A small masked image model, trained from scratch: muon at rate 0.0033.
Rows from block 2 of the encoder of a small masked image model, named by matrix and row number. Rows with one number belong to one neuron. Each number is 128 + 32 x the weight over its row's rms, rounded and kept within 0 to 255. All counts start at 0. Numbers have three digits each. After the name is the row's rms in percent of the matrix's.
Before each neuron's rows are labels from the 100 images, of 14976, where the neuron reaches its highest value: "patch colour" is the nearest of a few named colours to the mean colour under the peak; "top examples" is what is common among them. Only what is clearly more common there than usual is listed. The data: microscope photos of single blood and bone marrow cells.
# fc1: MLP up (encoder.blocks.2.mlp.fc1.weight, 1280x320), inputs 160-319
# fc2: MLP down (encoder.blocks.2.mlp.fc2.weight, 320x1280, transposed), outputs 160-319

patch colour: grey
top examples: cell type: artefact
fc1.434 123:148169157138164152128153155120121151114137151146152136122119109196174114189116166093111132131107098077126081127091074137122162091116116239122132114157096073119092174148109136085119162146161069094159117097146154139111141130143105147127147083093116132102110142127190130217091156095145093140136112148092153136093205150115103123150089139162138106147083171137093151122139072140110087149169130120099131117083135131104170103182183162156119089137107121081131083141119138119147147136109167
fc2.434 119:164116183091134148107152146131063109178156115184130160153110110113134087172119113148083132153149105138157115142059117122152119091107164123120147138075131110099198195071085144144128122165123094102108091108131181086112195129113150093134122150146086160140107163084136105146133066159117109098126192111104128076141128103097066102171134094047117084153133129121135128141119076134146102139132098159164125116136087148168102103159055102112174127118166122090194102102091097138146161168118093

patch colour: blue
top examples: cell type: plasma cell
fc1.440 039:108137165114136158150122119130132147158093072121142177193132192195129164134161110119138151137091173139137136121103066149183111166174114153148111053111123108193089146107109067125134163114106133108143079104145132167153157155200117137141091080047106096087174138102156180171144182082132156124192140116138118105097135068101100115158115131111112124116131121216125141057118119122121059156183098169151160124144101131117106143126138168131170126102156112119124122146138104161141121117132070
fc2.440 040:127173100137097062146109153157143125123142083121112134144104137107138113103131099072113159132078153146180106101126117160193160132108126110136193123155146132108154119136148125090157069090195136131111092149141102102106133104133087106118145206143139154116129148159102171146128121106182153194117095199144167165219104135072088078144148109141143140139129182164112122061114086157121195103154068158121088128086161148151158108126151104122067114163105041137102165144071080123125083140096113

patch colour: blue; purple
top examples: cell type: plasma cell
fc1.266 068:163194062127176177084190139128142137171114090111094142141137114100157088077089128125145113126147163134102158171161137119139160147179160075123087088081143112089092168139163067102158140088070097175101128087150065091161150132196112103147119122107193112159141104049118108164079129124142147109151103097161064150114125089177121125143099108196152126140146093147150124142111082126121137081174059095159144102132141100144117083108159100125131138151148098133102147151118123100121146118103166
fc2.266 072:097172129133104128138097148181149145038104114133068119137064085181170109153150109093145120101138101146090167116182116103165122116148156153154096135090066194091156135118134154102175129093174128090154104155107122157141132118114148108132167084098099147134072086129088081200193143124104154147126142109135182128078135180146047112156153176180156076106128194140132120110043125203154089162105115104113134138142168093155159156126093121092103108121066090168185098150097107090115114141100137

patch colour: white
top examples: smear: peripheral blood
fc1.488 097:116184145099115126116091042152166106121074113071118119145182167076131148155124149195091180105146142190144075124172129142131137122129115115141095148178129141141161126116076153161083117147112090137135121187164136089145094103151152144179091085132106137139123074103131111127140091148080134188121077077117083152174150163168142140146105119156170095120121122114127125109163068128145098123174139129185136132149152119158121106103101089137129120101111137099114088198104178105150206135080126
fc2.488 101:093096171177127101124140140120140128146157069149143073084109138123109136143206103074114133104147155115207160134115093139080149056086109113125228102133133082154082174134160083106145096155105122154075077068141171102108137137141110085105138164152143150173149130113161122118123122173162121151145065150110146168099107127108170160121135096172076150094128081127138144117101139161077149108121180113135093103111047166120159143158154120143133166107129180128143160099087068134104136152143125

patch colour: pink
top examples: smear: peripheral blood; cell type: eosinophil
fc1.474 123:126106092074133105098177192059089131144109131081117086158178155131170136088139093169164090125136130145149107163144083111110179168135120176123126076122066107128189167171111101140177059111141117106121085082099090101106144078092124132124127097152141127113192096154124110170158172136083121157058127098146158170113146104167131156146167123129110062096169152104142187106168158162105186120089141142140068104123153088133125183141154112163153144081098140112115150102085099118106135091201144
fc2.474 134:117124143124179142122135112147132120135128194116093149142095113173127149122105130141138153143123162148131131071186165069061159110120122104095180127194141144127087114095120141145114124165043116164123161163128116117195134155140191133139101040081152152191145068142169154170135103148180162082133000172148152108073137166144115093109078117165089135138158150138104148148087099103173137154101144111100103092124118157171110083120140109108089173140198168136134133121120100070124089188108156

patch colour: purple
top examples: smear: peripheral blood; cell type: myeloblast
fc1.561 067:144156161127136154107109062114124096137190146091126133142126170152088115060133135125121092085147115082135135110150106095191126144128137107141134107125074151136107134131188129210163088149066163128159140110099087192086183110068160170157169094126137112076130103145061084101152138121086192123150111120103093152127122151100037152121127120190171109173112169155133145107152107151168129163130120133140097135119109132145052190135144144110103112167120123134117101131112084135127140077172092
fc2.561 070:159146081145183107113155103177115136112135080114156164089154129165108150177117156098116133080104120184169129153120164152125159152074102033166115154077143127099101099080120185060128106166161118137110104102097152102112131177173174150148154171127138132124092101136181143149120093137107077119116141083112197126144058072104182117117138137057118154083121167033095156133118124065123151084143089156158051167145129112086165090133135113122105108121090128143176144120123189163089120171150170

patch colour: pink
top examples: smear: peripheral blood; cell type: segmented neutrophil
fc1.673 099:125156192141144143111124109145123121117115172144107127153192128119141103128163109156132126149126149148146129146078106128181081102142188075149182132078144117047154104143130146161161161091096081111106186213204146133137126145160102108045141164076128128143151168148159066075146175124123187097140090105096170110113135168104153159109134123088138106112126099120109105111103155109097227163165106164137101122155136150088103133161125170087102179115105089087164062126148129129072091153163176
fc2.673 103:137138139090153116105155139148118114154169098081140155130110188161068117149137106107128160127113106134131138141069134113152091122068155099097144124124159182114122096097148155161057055118123117156148187135132126080103093123139158107125143146135100132087153175124067135135142107122142141143132114174182094146156069082154132121081116096192158167085127066194099144146103120144110104132108109164157129078048169180111130186127146193055128148166170097154095073148139118137141061065136057

patch colour: white
top examples: smear: peripheral blood
fc1.279 060:111128083118154185109165125162181143162121107142139078162129076113151109114143141163128173132089114163160131125111109196112127078109111106141123162090154211096131167105170159164153068150148059118190157131056157131164156111104119110108134141139102072122080141091073111112095141156134104116115118183141149172104198136110095130086151127136115181110103089162144144145099085185113143087139164125176120117147220118133087108098097092152122119124131133158106158121102122074147132073086166
fc2.279 060:122121143159109153093073156130118120111130173155117122168091154106100092135141136125170051121136166112120108052164173081103106154084128114160184131147128172098124110185147075156123134111177121117069151080133166160158088122135111130144124168123162205155141145131175136128138074145087111163139130172148132151166126124103138101178107111087091081128118082136154141095098158103110097122185116133147082099054155188066100196082109100134111101141126129075162139097102156096109095108177096

patch colour: white
top examples: cell type: segmented neutrophil; smear: peripheral blood
fc1.512 112:135152148123155124124065144097141143094117116107092124118115049108092173095069142146133171074131112108153149113139129120127127125093046149113107202117117133153114112104153157166113118118139136133163086147193147148141143086113130104171036141054196159119174081122150148113109099108072154107186130159111074149080142100145114146153135077157173092163102150074096108119201121117137151127085175103120115095207110148137188098108126110119115136087114137149111188130187142093114155127147147
fc2.512 108:129129073151054113137126116133126138107127150171143099103104103189090153098156165140143147115137110087141134112129127080109092092133167142116132136132131129131091120162173186108203160116129061112143123151098135082111175124118168160056146125139122104107125151064095153102105157138147148143145102171129080154117078078102100097101118158111116092088109065108168128181142112188116100134077094059125164170157139137082152075106149142160123136139117099090129183066120149149141120102169111

patch colour: white
top examples: smear: peripheral blood; cell type: segmented neutrophil
fc1.716 107:159175108099155131115110151147111080158132137109151081142082162052101091116157151027140090149160135140133098139106185125090140154146190151165116123083140117108148128144127117098080128152113070111178102163185155118133131143120163172152182127092142174152146109111131092100189156136129114108159186154086166096198083143160099110144134168173181117135095050129129129056174104141096173097140086093120126101133127154117054111200162096105125084149139065127126148103116195176120096082091129
fc2.716 107:136143170142126161141084104150152109052076115140131141092147103145151168148114120152103128164121131117174082139114122106129170150195160152049114089147121171133104166078144138131134157064135137101092129189112126133154185150144128127137131110098120128166090176157118160142127127180126054089106161083131128115135095103084104104081085145123138139121152093079143054133126111120162103164056103178131181115132064159143110115058076120123144152154157061121138126121190145133095159031127185

patch colour: blue; purple
top examples: cell type: proerythroblast
fc1.342 090:134129140115161192102110141062111109110150182123113122134156141120150154227116098155123129174084149109103088158165177094102168100134120144129093096118100154165097087120162118148109153115147145150108138093130144168096168169138127142116125132111183157161130153094094146212090120109105084131120123148104152133124126149090169139167109084115044140115149073127165126165109144127117116142103104156115122081130174102081151167182120117087187134130121118109122162094089107177178128138140113
fc2.342 093:133176097142135116163117134123143147164118160111132120125123140135076100138126155117133121132155115103142158125106129151123114063100111098150097125182141143100178124100103171131176125140138180144165180125069161108140100147117166124123109127139120146104105125168106100123169157121126044106067084092085152112164149142143082061118123092184168170118086114109148041138122092148050135172113147144174120149132096167223136132166046156125064149149160127115055171156167143127064161166152131

patch colour: blue
top examples: cell type: erythroblast
fc1.252 115:143120146119188118086163119106122125142120136128140130165127133099108180174131104125111143097124157140096167190171073163089085103189088092128114120108089120148086136099099134078104107127137120073127113108135153153167147120075083109115139136157201107144127143100089095200161165119082163137099124125114075173116119090091125144158131125120111114129084195079171184075182044145163133091129067149128098169103141131127145115140103166121159139144154128115105124124095203119206136126168089
fc2.252 109:101109109135128137156122088117133098087185117142112115113159129182163139161119103098075163192173132163098135135118174093173112100188121103117060066095121125067136115170098078142110109068045108141111078152128158085096139146153105161088064100132143141123144156091164102065148167176109100122147125066111087090100136067158187172155142157087105116111119163158161150090086114149100175123121094141111133129122121155111119130170136118168109111132210088078090127170127107118099129090080166

patch colour: white
top examples: smear: peripheral blood
fc1.167 064:199108137178137081093138153089125136116171097120137113134138087114120071138065130108118176126120141118130118139096121108141123120156080114106147131171065087101111071129085037114127192202116105135127114154120089120092111105130149121115091151166141138184094121135172178137146198097033101095107106106131148064172149108152158138133087152110138116143167156162146119175138106121117159130086160171167154151130140166124116098145122187087092103134111186121142128134130208094179143104188095
fc2.167 062:095100101160146090087116153171096105107128123140090168111180174126159094145131162132156141163175112093069154139105158162147165136159160161099062143121174131122122104074132137179164124115111131130105117083126106122112166150141134151108074119094156165150160126086152085215100095172099143126172161121164123125162130134097132169131123130122135181153148133126099118076087174122142139087147064140107131157085095114086120182125129145162125157140106137067128090124118077137143186113098134

patch colour: pink
top examples: smear: peripheral blood
fc1.39 135:128186127168125115147124126127032037166119137138113122127099166114145136134076144112065104096112128159120167197142156136147164157142123111156123129127115135149145151156187145164191097095118135118129118094095190111085136103135126117145113156124167160094153102084155115185178160131113082108191074107131175062142126101149122154166140072163155051124183198136160125141132114144169150164092163171123083154119206142094170161111142098107110097095101177123127173111146138135079099125168142
fc2.39 136:124118069167158107065136148184131123148105123124172120104115066167096112130120152170168200198144150149122078077123155133095158123123142127163106179105175151131144121077151116152142144175136128108132127128120113237119141109096117165077156132114124070094149139169104168071125078117111183110102197124114108129103128139135153153154132118127070160110110119099085087107188173066131166095110156101173160155102087129154122121081115166185152124082150134140089144122085151124141141135120128

patch colour: grey
top examples: cell type: lymphocyte
fc1.745 084:116112162104124127167146179160115081137124123041112124073149099163161112122140098072108174159134192159172183174113080166148097093083049106155107075066079179148023138132126063128176144156164151148170138152097134183106072132147129137176144155148115108151193076075142109095124130119100172126160077121121117139073120140088164067143132180110142162108142180115064109124118109152121072165100111115124150109128163115127135142121086115113143111098156168168179161122146113106171070144088105
fc2.745 079:147147060144093172076141132054119148105126146143118140134186066123142130096167185200136175117097133166114164124166170122107089165118173083121144154163099120138106176116078138203152151140090142167164163101137120098180130098121120159145111139122158176073132156124080077102125157121171119124086178124147104114166153071104139154135135059131145059143112083140101116143144152145170153100093131134104101180134125069115086141082083139141185110180114151154127140154123155081111114159139148

patch colour: blue
top examples: cell type: plasma cell
fc1.149 102:157119086081097102103118152094154101124184155086109151123130095142149137082175106149095194181147152161082152073142123101193108146139125132166109099087101115159019110090111119090150167124168156148098108184126109117100133217158097133078185146088206032138150153119130113127119144183100136154180132095092121144086178135115156197122169136104111172123079147104117119106149051120152096143116206116139189144093093138080161099161157128160128149120153196141157146159132152094169115124090130
fc2.149 107:181184138122156110091091142121122077160112133165102146145108098131111157167111082161137105110141119154140154141176127137105091105135150092120117174142045112146132151149138179159122122086092145112162074104172148064137129126089135150147196171197108163095121121107176104121186125062156143139080168127143117142139151114182211102101106100159149130113111137073135113083165118112120139144127119158093130114115110121155070076093094200064161100118103114089136126086156141155107159145128082

patch colour: blue
top examples: cell type: erythroblast
fc1.568 081:152122091210138101100186120177100145137127089117113091103134153192130123173151108091131071176106148142140158150052164101111098087125103181112101123168146146124139106198086125119115125114156123064133148169172137129114115144208122100122136076144184110091126144085127084162164127104105158148203139119159096119064085160098060135107116106153112155126111122105156109089118167153157136160117156101157133086097152132116135073096098113115059131137138161160169177117156123192096151105150124
fc2.568 077:153157136152073122107106098191172131090090134157160079153109147094142077131142162089068081115158123082131162199175101100104114154165153100044116081138116132112122117103128133109097134094119115181152086115089113075114154079126116130182093158114129147146091160154095107164134088156118089178134138127115130149097114102190118180119124184128117119134094148123081165148104103135145128090132157136139187066074113141119106168142172137135110056168121091080088140131147146074095134143167113

patch colour: blue
top examples: cell type: plasma cell
fc1.670 095:127130109117178137108119196114147176181099176086150110136166162113200145190127108125133176122119151164124137170124163159097100120133146091134148112144102107141127102101213181117124132140126110108153079136174101186108118094186091155105157142169135170127084122100163174134161159095112163122147105176177072119118120066203128124124079069163125116099127136110122155124088070123061149128154088104144076142134126084143134124147206164090109117117128163127084098160105080146053182134105106
fc2.670 095:124175142084115173161094155122134117155117128129140125078108178119134102169126105109136111172086115123109104112100178172184123122143065087148187124124166143090209183147085086149146140112118161230088125129157093125114134159126136157157128129149137108112096099158175198127115144159134124144126126202125075147155134133128141095136137128136165120178154098078138174143120165153109145132108155150167141120160099144085142085134077103079109122129059104123129159204164099105154121131110097

patch colour: pink
top examples: smear: peripheral blood
fc1.373 099:118139119107138158133107137116070135112151184122108176090073100084142141128104193103145146077128118127114075087111119150178111110101098127100112067097114118109198039144143134109078107176132126117135184129130142099137091124165086153129160127154127176137110110127114171154104140122161147167157142132070118147186145152135116139100198066126083090107164126150111160155182154122165147053115131119115089145154118115159074164142171124146152112186154088121110100242138180132138123079140058
fc2.373 097:108179167144087088142109107177119168110132130140075073134091166103133136176110123126121149116054106157088131135125125098089111124146189163158099189165146101181079095146109083101125132082156180143149189111104111145086118156129146108105107104047119043141161167116162129135165179178120109139115157178115060032106110100119063150151093102112161143098135147064124135127134123142160099138122166153135105128135173172141153140154131114099154150138114181068162100073137184053161149101112121

patch colour: white
top examples: smear: peripheral blood
fc1.595 128:155157149066147164134161090134132123120150147136109094075134124131128125126080146122153122123166127209089085123217150141109152139124109066110149124129119123128140177175165189076131098109116141129104059147177117135122055097128110127170087120099173123148140120140137180129143102136080192125127136144079086123167133075162111133083167098080097178118135117118116142092074089158114168089139161093166137116176111085138106093154154120139150095137083157110114167143141104127111198128076166
fc2.595 134:145064129156112102064168140136100125127209136130073114093081109102158107096194119161078132126138169140146148103117084188083138144135130117136130136219130153090111137086129130168155129144111125147119082107116112155136166121106119252150170165180145111124140143073094078149140131154181101140095156124124219143098107146122113134086104116181090103125143147114182164141070180123138111135152137129141109129120105134106098214134058107049126119104113086124161174109155100080156133102150100

patch colour: grey
top examples: smear: peripheral blood
fc1.284 112:148134177141186149125137176060166106117189144107095134112148148153142162088181129167179115105099103095159131104150174134129111131099162079127088085080202097156137192123152173127118187108130142172062158097108055116130158103146109152111088076096133131110108212155144124116012144101132088203118105095115126146158148095052123123162097188091137122095132132158173122109135105130153106106125125117116108048210211133130124160155095178129099136085122126143116121142122153137095130136131131
fc2.284 102:055112140144098155161138119095166160151137130162143199136139111079144138079098174081175162165102150105156110191098089108156175147104116132158117160096124137163116100087077051156136121129107041114134115100076136179120105165098092144073094125116083108144129149067112128174148128089163128116120093127104116176130135156173149119116178113107134152078134072186125136120133131155125194118160117143122175125068118147084172222133179112078035126192140085116172146140129112130122148108153137

patch colour: white
top examples: cell type: artefact
fc1.579 134:074142142109143178105147151128062127114171154127135154140204080134140122124178184109074125131132130158177146112118161127086078104112153147154163156151157131197098192162123104111134087136121128104105147116148114201137137130140191146161092102157130104163162082107124078157098147142161115060101072071166124102134111189124118056119154185122147090158147101116156221125201101103144047091095144141088108118168161054151191098136140153162117075208110137128122151132143154154207120151134129
fc2.579 137:179127147142108191131073081125120135075107162156126099116126119148181119129120179108096164074086095127136108072120138116143161151158063116101195160141140097117127124120154143129064123163149153123142128144149155138097183112119065185147128090119098109090119136126154187107149160156134135159123104136115127150124155116147109133095157108162112091108114150101166108153110142123177127136101146137078147132142097162104152169160154093173108125104159095131165166121125131163123187120118139

patch colour: white
top examples: smear: peripheral blood
fc1.660 098:135161152136092118098130151076139074104136116117092116137073130100119150147106125123087138165101138161101092204098123120142145091127187115149136131133156047121112129121087111137132134082105183142089151150189117141062130129120145178126078141135073058146149152099083101175140102116163083129106112127083119140112076126142109160121161123166101149128086157158134120080156127174140168156081124096143136123164140125150145126155117070134058189141139165161145127120107134127149148159221129
fc2.660 089:145119144182132148087126145116162154139144187112165036158156129134086102156134149093152133041128106143136165121114115128120143129164154150124083109134104092165161121130147143103133154091145129048121102111135140127065138056161115149136115091135158177154105119118139156090157085109069123158131115187097144171106136155083074064076156174079190133074178160107052066084124087083166120133141175134119158134083195110140154112117105204086144140090129182189081060109109134144117137119123112

patch colour: pink
top examples: smear: peripheral blood; cell type: segmented neutrophil
fc1.270 101:093082094141196113121123194136113102174150101113115117101142112149080111102118127171100157094065163130155078095130158117101092116137114104135170093172104085066157122167129107142108161157128147136121113125143111160149113098148091135136186181141135112131182100133125141121193071135059150141158074157139055144107159149113062108059131136087131117154171156079130114144180173155093085139141122136101111099134126119127096132194107046113067090179144101131103116103184080166153101072102096
fc2.270 101:139159066193144109132161145123147106133066102175128114098113141122159131124114104121112138113133108104130108108109124083176111133109188131130138152152108166145126094110137154076127183107122116134159186127147155100163083179152183151125091134111184140109104139166118138088102179138139152152093140094131101114149154183213182103142144132115108119116124165178138106154106173154129169104134128052112145083103159125186101050212105133053097139091151118131165155152115177176102130147156145

patch colour: purple
top examples: cell type: promyelocyte
fc1.67 066:131196094137125183109175128144162091106104103075114097080199105165124118139127172129053170153128086137194132125119098159107154130172117131125110183088219113098145145143113157071092177077117139157118074148107113126106189068107107085135136158107075145177128095134141126175118104114116177107153084135167120127097116236125134124137131171116145085135187093116090141133112110097118117091154154133119124085092145140184074166137189145191114135151120152101112125141128123101117119044110118
fc2.67 068:118060147088124102126132161227168092048095113160128115130163155108131130141147104159084111066126132129151162113124157064069177112093122066163132125152102197132110129119119136156145139149111131115084153190153141136108117148130126106095120150116106157100084107106090107065106147119149156142103158128105149154137109068138155130155141126125153146170134096125153105127129065134097118143123089103160087122090211176165187138140148136116080139173165122149092175203068148052119162104076163

patch colour: blue
top examples: smear: peripheral blood; cell type: eosinophil
fc1.247 050:110101153108188141118204131094092093170082100093121100078175097093147114152115120112160147111092078087127096100166121170127152168144082173094123148129214132149184193130139107085134115129109138139108075093123152124108159127165112146090110161165084140156116125142093103108125181093177168131083053124147122125118126074135128128149132128142158135118147091142150150127104139048139166146141183134139120172175176133129174119112114102112162154153165155146125156097132085106134166136081070
fc2.247 047:173119164098110174137143155154120168110123152135136138118076130110141105156084218134105123161080132163186151155118082111145149197101121158141099193058083067030090178108101113171078167146165129097073107158170167066155125095121184083143157072119121115147102181093128148112089081148174090139150092130113073143148115196096148110136114157079103098130073143105157126134192123087128123156109144146203113066186119167099187161136056142178131097059151142167166093124110156078102125114144113

patch colour: white
top examples: smear: peripheral blood; cell type: segmented neutrophil
fc1.245 112:130138147094085101193102163102114082047137067150157108087154088172137154110127076137134086158156125096169172101131164150114098132100088126136176122155176114117057136176110143109116158144084122150053079125152190146127132126145152138093124131114142156116128160196164136128113138116145109121097144152148143095138138090137118138038133079137169096133107103159134161062076173144135113115135109176160124162096100095176159110145121153098096156136122143092138120111186127127118100144144138
fc2.245 105:067076122180112095137115171166117121154110174131091088128088133134079118111112163107125160143161144101100174086179181105125088141102145094142086122185139076182071101093131160110133167102152095084131153154152115154144140101140110127130132160106132144114130129194077075154094111180119098127131128157109088129126157086107118154115094090096154136119100163150151121137150148121124133125097151168145143092079103116153148156156084156155189113125160067141072173110080097124149188204135039