Weights of a small masked image model: muon at rate 0.0033.
Rows from block 5 of the encoder of a small masked image model, named by matrix and row number. Rows with one number belong to one neuron. Each number is 128 + 24 x the weight over its row's rms, rounded and kept within 0 to 255. All counts start at 0. Numbers have three digits each. After the name is the row's rms in percent of the matrix's.
After each neuron's rows are labels from the 100 images, of 14976, where the neuron reaches its highest value: "colour at peak" is the nearest of a few named colours to the mean colour under the peak; "top examples" is what is common among them. Only what is clearly more common there than usual is listed. The data: microscope photos of single blood and bone marrow cells.
# fc1: MLP up (encoder.blocks.5.mlp.fc1.weight, 1280x320), inputs 108-143
# fc2: MLP down (encoder.blocks.5.mlp.fc2.weight, 320x1280, transposed), outputs 108-143

fc1.704 058:165117102193138138121097154092139161156133127151129148153083091135141112104129131126133151108099113085160159
fc2.704 053:098165172130124136106147141180085112099146111090122132107155123096114114139120150107066087113124117146129128
colour at peak: pink; white
top examples: smear: peripheral blood

fc1.427 068:107133147163137123136132126128114124103129075134150178123078134168107091149170086128144140140149179147107102
fc2.427 061:151087123147161085124129143143162105139146155129096123154095161119136131131113147093146060130114110154154163
colour at peak: white
top examples: smear: peripheral blood

fc1.500 095:102135168154120092132099132070128106098138157125130146140128103122092090134114142097086161104169102097129105
fc2.500 115:110098194129177129166117139145118128139129089136138114166116134172166140160120100168160115168136134173115152
colour at peak: blue
top examples: cell type: erythroblast

fc1.699 128:129100100173131109080140138157128133105111144092138154132135098135179130187132104104124095117147113160123103
fc2.699 136:143088142129091096142104175149153109094116148133104141115166098133126145134106118107131125123151164096121094
colour at peak: blue
top examples: cell type: segmented neutrophil

fc1.582 118:141114122130166101171128140122127107098140097140104117113142140127120141166104128094089093138081131125110098
fc2.582 108:134136100121113146149145054126156133116150142108137122116142121138108092110137096164134160129138103154161141
colour at peak: blue; black
top examples: cell type: erythroblast

fc1.439 113:133091130109122138120130134155114105156111097084170100153080108188119116100164127132149120138135130118121121
fc2.439 107:129189078154145160081082131078156101103129123152102136119151145118128145162108148152103169129109076094114153
colour at peak: blue
top examples: cell type: promyelocyte

fc1.185 097:097090141117120102128103105087099104135122108120114140126161119147116146123103111182146140134115156122105157
fc2.185 086:132137110149135121152122094143140120134135168121145129140138137112079139151090122090108135074112113134088120
colour at peak: grey
top examples: cell type: blast

fc1.666 101:126134091104098158134113106125148108120131082156153118076112153128145162176128138181124123091125102134123109
fc2.666 090:165151145119117117108166104125143142104119145147090170144111135122118142092112105088153128122131154141148142
colour at peak: blue
top examples: cell type: segmented neutrophil

fc1.39 027:121135152140165119155115128134148115105127092153101145129110134159121194125167163146119087156137122154126107
fc2.39 021:122115152131122173101105123116128115152149142127164106121116125089156087148131119142142124147077165130095139
colour at peak: blue
top examples: smear: peripheral blood

fc1.432 148:138084131131152138104143142147143161150114122075159118101137104118083117135098147169167160113147145123150168
fc2.432 150:096104179167124105169110171121107114101124093169138099142089142150127123136127144138101091147151105122130092
colour at peak: pink
top examples: smear: peripheral blood; cell type: segmented neutrophil

fc1.672 068:152128114163098119121159175138107164106141168119121136155119120084088104135152189093117139081125137144119147
fc2.672 057:109130141169124136137095110116136100125132100133147114169161062182125142109118124170121127137130165123101094
colour at peak: white
top examples: smear: peripheral blood; cell type: lymphocyte

fc1.673 102:147164142133135116092163104105140133096154123110142133162160070146119153129144173121131095113127103147136169
fc2.673 122:107130174092146061145092138175095140143108102141119129077104166145127126144120096107109126135143138110123095
colour at peak: white
top examples: smear: peripheral blood; cell type: segmented neutrophil

fc1.29 069:109132131165144085117140142112144134154161151134092130144123103110112132136097132134174117103129131193146122
fc2.29 062:144136107131138168102051154098131147093132113109089159128168125117132104146094139129138086104155090106123115
colour at peak: blue
top examples: cell type: promyelocyte

fc1.532 023:140139146146131132128113118127164093130132095087128053128089141162121099090099106174167157107118130147119094
fc2.532 018:102165121141120128137120154155121155159119134122155149074149155117101099165138132109093148177145167098128083
colour at peak: grey
top examples: cell type: lymphocyte

fc1.332 089:150136079153131120126165123111127118120149106100082134131132115135146140100126141103140103151132100114133158
fc2.332 094:083148191160131131073082120121080100119115107158125132131125131129115073144166095113140127123150103110113130
colour at peak: blue; black
top examples: smear: peripheral blood

fc1.226 110:131121129180172144111112129218129135141165124126094138110177109136079116120095138131126090132085161087144118
fc2.226 101:155133075136123173102124146128142087132117116135182105113160127135123130120139131135126070105160110122129123
colour at peak: purple
top examples: smear: peripheral blood

fc1.241 108:131112115093163132142137097149160114139112100115160113160131144133115107127115079118099147123066152130084144
fc2.241 092:114131144110162131146084136145137162097160123172081153103114172132144157127143151109143155121140124128145106
colour at peak: pink
top examples: cell type: artefact

fc1.548 032:114147132148104138121124105142109118130148104162087118116139141119113148158178157110138142144158139144125152
fc2.548 026:115120158103134133145113129180116158093146121118152094108151094108112118137123122142114115094155118161097100
colour at peak: grey
top examples: cell type: artefact

fc1.132 083:145125104142147156118129091110131130104100108106121130114104166159146133096113109154150104113112116108156135
fc2.132 089:112103143137106142156119134113077067126136136146109142127121096127152123127153117114099176143116162118112095
colour at peak: white
top examples: smear: peripheral blood; cell type: segmented neutrophil

fc1.356 053:129100053121100090112143102121130119143126132119118141189129118124145124098103151112169186107157120150160157
fc2.356 054:099155171094140114142124138135113102140129101140141093074099156140137108168126129112076116109090143104099103
colour at peak: white
top examples: smear: peripheral blood; cell type: segmented neutrophil

fc1.449 048:175114121122139078147135155135109138111155130117100129106143129126149187122177130128167160088153107104111149
fc2.449 041:092168146150125144126077119118155111128102102125116143102155158157132118116129162110132127159098109104126091
colour at peak: white
top examples: smear: peripheral blood; cell type: segmented neutrophil

fc1.71 147:089105135131105167124132126110156140115090145105108177112104070132129115124133093164074154124106169139169094
fc2.71 154:110133165145151100169126115091090126143136110126144089091102133128119105166121166140151114169164091117088188
colour at peak: grey
top examples: smear: peripheral blood

fc1.447 059:094104144122143100110083130135125123137122122145126121161155159113125155126140109140143111116088136162133163
fc2.447 048:147117095125063173147129167116122151141136137109112142129070144138112079160085150122093141121175159109118128
colour at peak: pink
top examples: smear: peripheral blood; cell type: segmented neutrophil

fc1.436 083:129094114156126125137123132154132124193162179080135110175173075106136165089120145157142089133113136172140121
fc2.436 069:145150155099149145139148101067069114133112136101128171075124133128140144121099137132139108103117143104115111
colour at peak: purple
top examples: cell type: promyelocyte

fc1.395 066:112103058138098122126123117130099162140141150105104104105154178141110181162106082140124133096122141122159090
fc2.395 050:129140160151178153099150140100132082156127116161139144126148106117135110127175131129132153118102133087114107
colour at peak: pink
top examples: smear: peripheral blood; cell type: segmented neutrophil

fc1.583 030:126127143111095116165118125152104126140193116150121110142129145128104121111126123088094138105124131122095134
fc2.583 021:119145169130134132099114144110124118143127135117138154098147122120151128164155067126130095143075128111136144
colour at peak: pink
top examples: smear: peripheral blood

fc1.198 134:095088076136166131104151092126132110102058118097120135142083098147110131133067144156173100138134112140124131
fc2.198 135:137140158117118139123118149119078080071139139151123140145129114091163093146118116106110128114133108151142142
colour at peak: blue
top examples: cell type: erythroblast

fc1.410 076:109181082147151099162112128133144156129090102152125118139135111129140147154120172117151130093100156142124133
fc2.410 071:136150130142134100111145165088123129161133125134116143093105154103114164146154078141106123138109124131153154
colour at peak: pink
top examples: smear: peripheral blood

fc1.75 055:144113111121103136099146132127110109139147117106181093191141139160134123135145110121149149128132134147145152
fc2.75 046:139135177164134159129120121151105136144136120147176142098154115138107133122105138118137142098120091112102147
colour at peak: white
top examples: smear: peripheral blood; cell type: segmented neutrophil

fc1.633 123:102137127114114116105095136132111128115120145162131116140134133162128125143094105170156108153136157166157159
fc2.633 150:157138104111108070136135123134168113133132124136069122132120158136111130124124123134093141150124087130152130
colour at peak: grey
top examples: cell type: erythroblast

fc1.215 040:107172113138112122161147122127086143143101142093159193121141124149144119179159081116139157158126150137123151
fc2.215 034:150110096097137147060092102109144140090121139093110123121137105115126123138141119125108138128078119108111092
colour at peak: pink
top examples: smear: peripheral blood

fc1.255 093:138113093161103084150134092133177120157110159080105164159117133149123137159097129150150069169144152153147077
fc2.255 092:090123151151140147098124159088106159137165109138144114104170128123149110128130139114119121118109055134112119
colour at peak: grey
top examples: smear: peripheral blood; cell type: eosinophil

fc1.102 108:138160146108107122110133109120170159104135140094136129102158097103122122093126128093168127112123121141152131
fc2.102 112:104105118123183145093084153134122112150125127115062124115130122110151106134131162196111131142110121132131128
colour at peak: blue; black
top examples: cell type: erythroblast

fc1.182 105:127097106130141108133145154132161179158124142121141136080067133132131132114159141130126111151148124122136108
fc2.182 099:132193129133135140146122133095127138100076114110118164148190142109127186126124143159143137124127173115122137
colour at peak: white
top examples: smear: peripheral blood

fc1.188 120:117073108134147097149127090094090129122146078108154136140113165102121150077147124147145114144123075174135121
fc2.188 127:081111230124143137143126170167087107132103142153104132131100118164142113174109099113108106140113142122087131
colour at peak: pink
top examples: smear: peripheral blood

fc1.630 036:109121161131120112138090054149147140117154111133139154143122131116097133170099163054154138115097148098097161
fc2.630 030:114131131097139116128135159154128127109108165133117113163148121162134132129124085154128108114140136146166107
colour at peak: white
top examples: smear: peripheral blood; cell type: segmented neutrophil

fc1.743 109:144159118146127100142104131137149123099153116177145151107182156114130117111104110116116074169136100125122140
fc2.743 115:130081161094175146127104103125125129074150127110098083110119117127109186146147112151163150110158125176108100
colour at peak: blue
top examples: cell type: erythroblast

fc1.287 024:180085148160103095154190148100115136118084149113084144079138135139092134125151119103110084100130111169156120
fc2.287 020:070173129114124153128104121124113139148179115131136097124139143125144130169120129109140163172133154105130142
colour at peak: white
top examples: smear: peripheral blood; cell type: segmented neutrophil

fc1.334 090:145121142121147143110153137154130107130154131087133125138132147152120149141090099111134147128128122103144151
fc2.334 082:094162105174119118098094162099099156111132131137133116084152140162134130114125147094117137147131129149132065
colour at peak: white
top examples: smear: peripheral blood

fc1.36 050:099114118133144112142108154102136105091105110137109147143131143146105174100155119102141108139153099103162095
fc2.36 038:129169116130141168133156128112097135142131151106137120129124155143100101116095128146117148156128159163163178
colour at peak: blue
top examples: cell type: erythroblast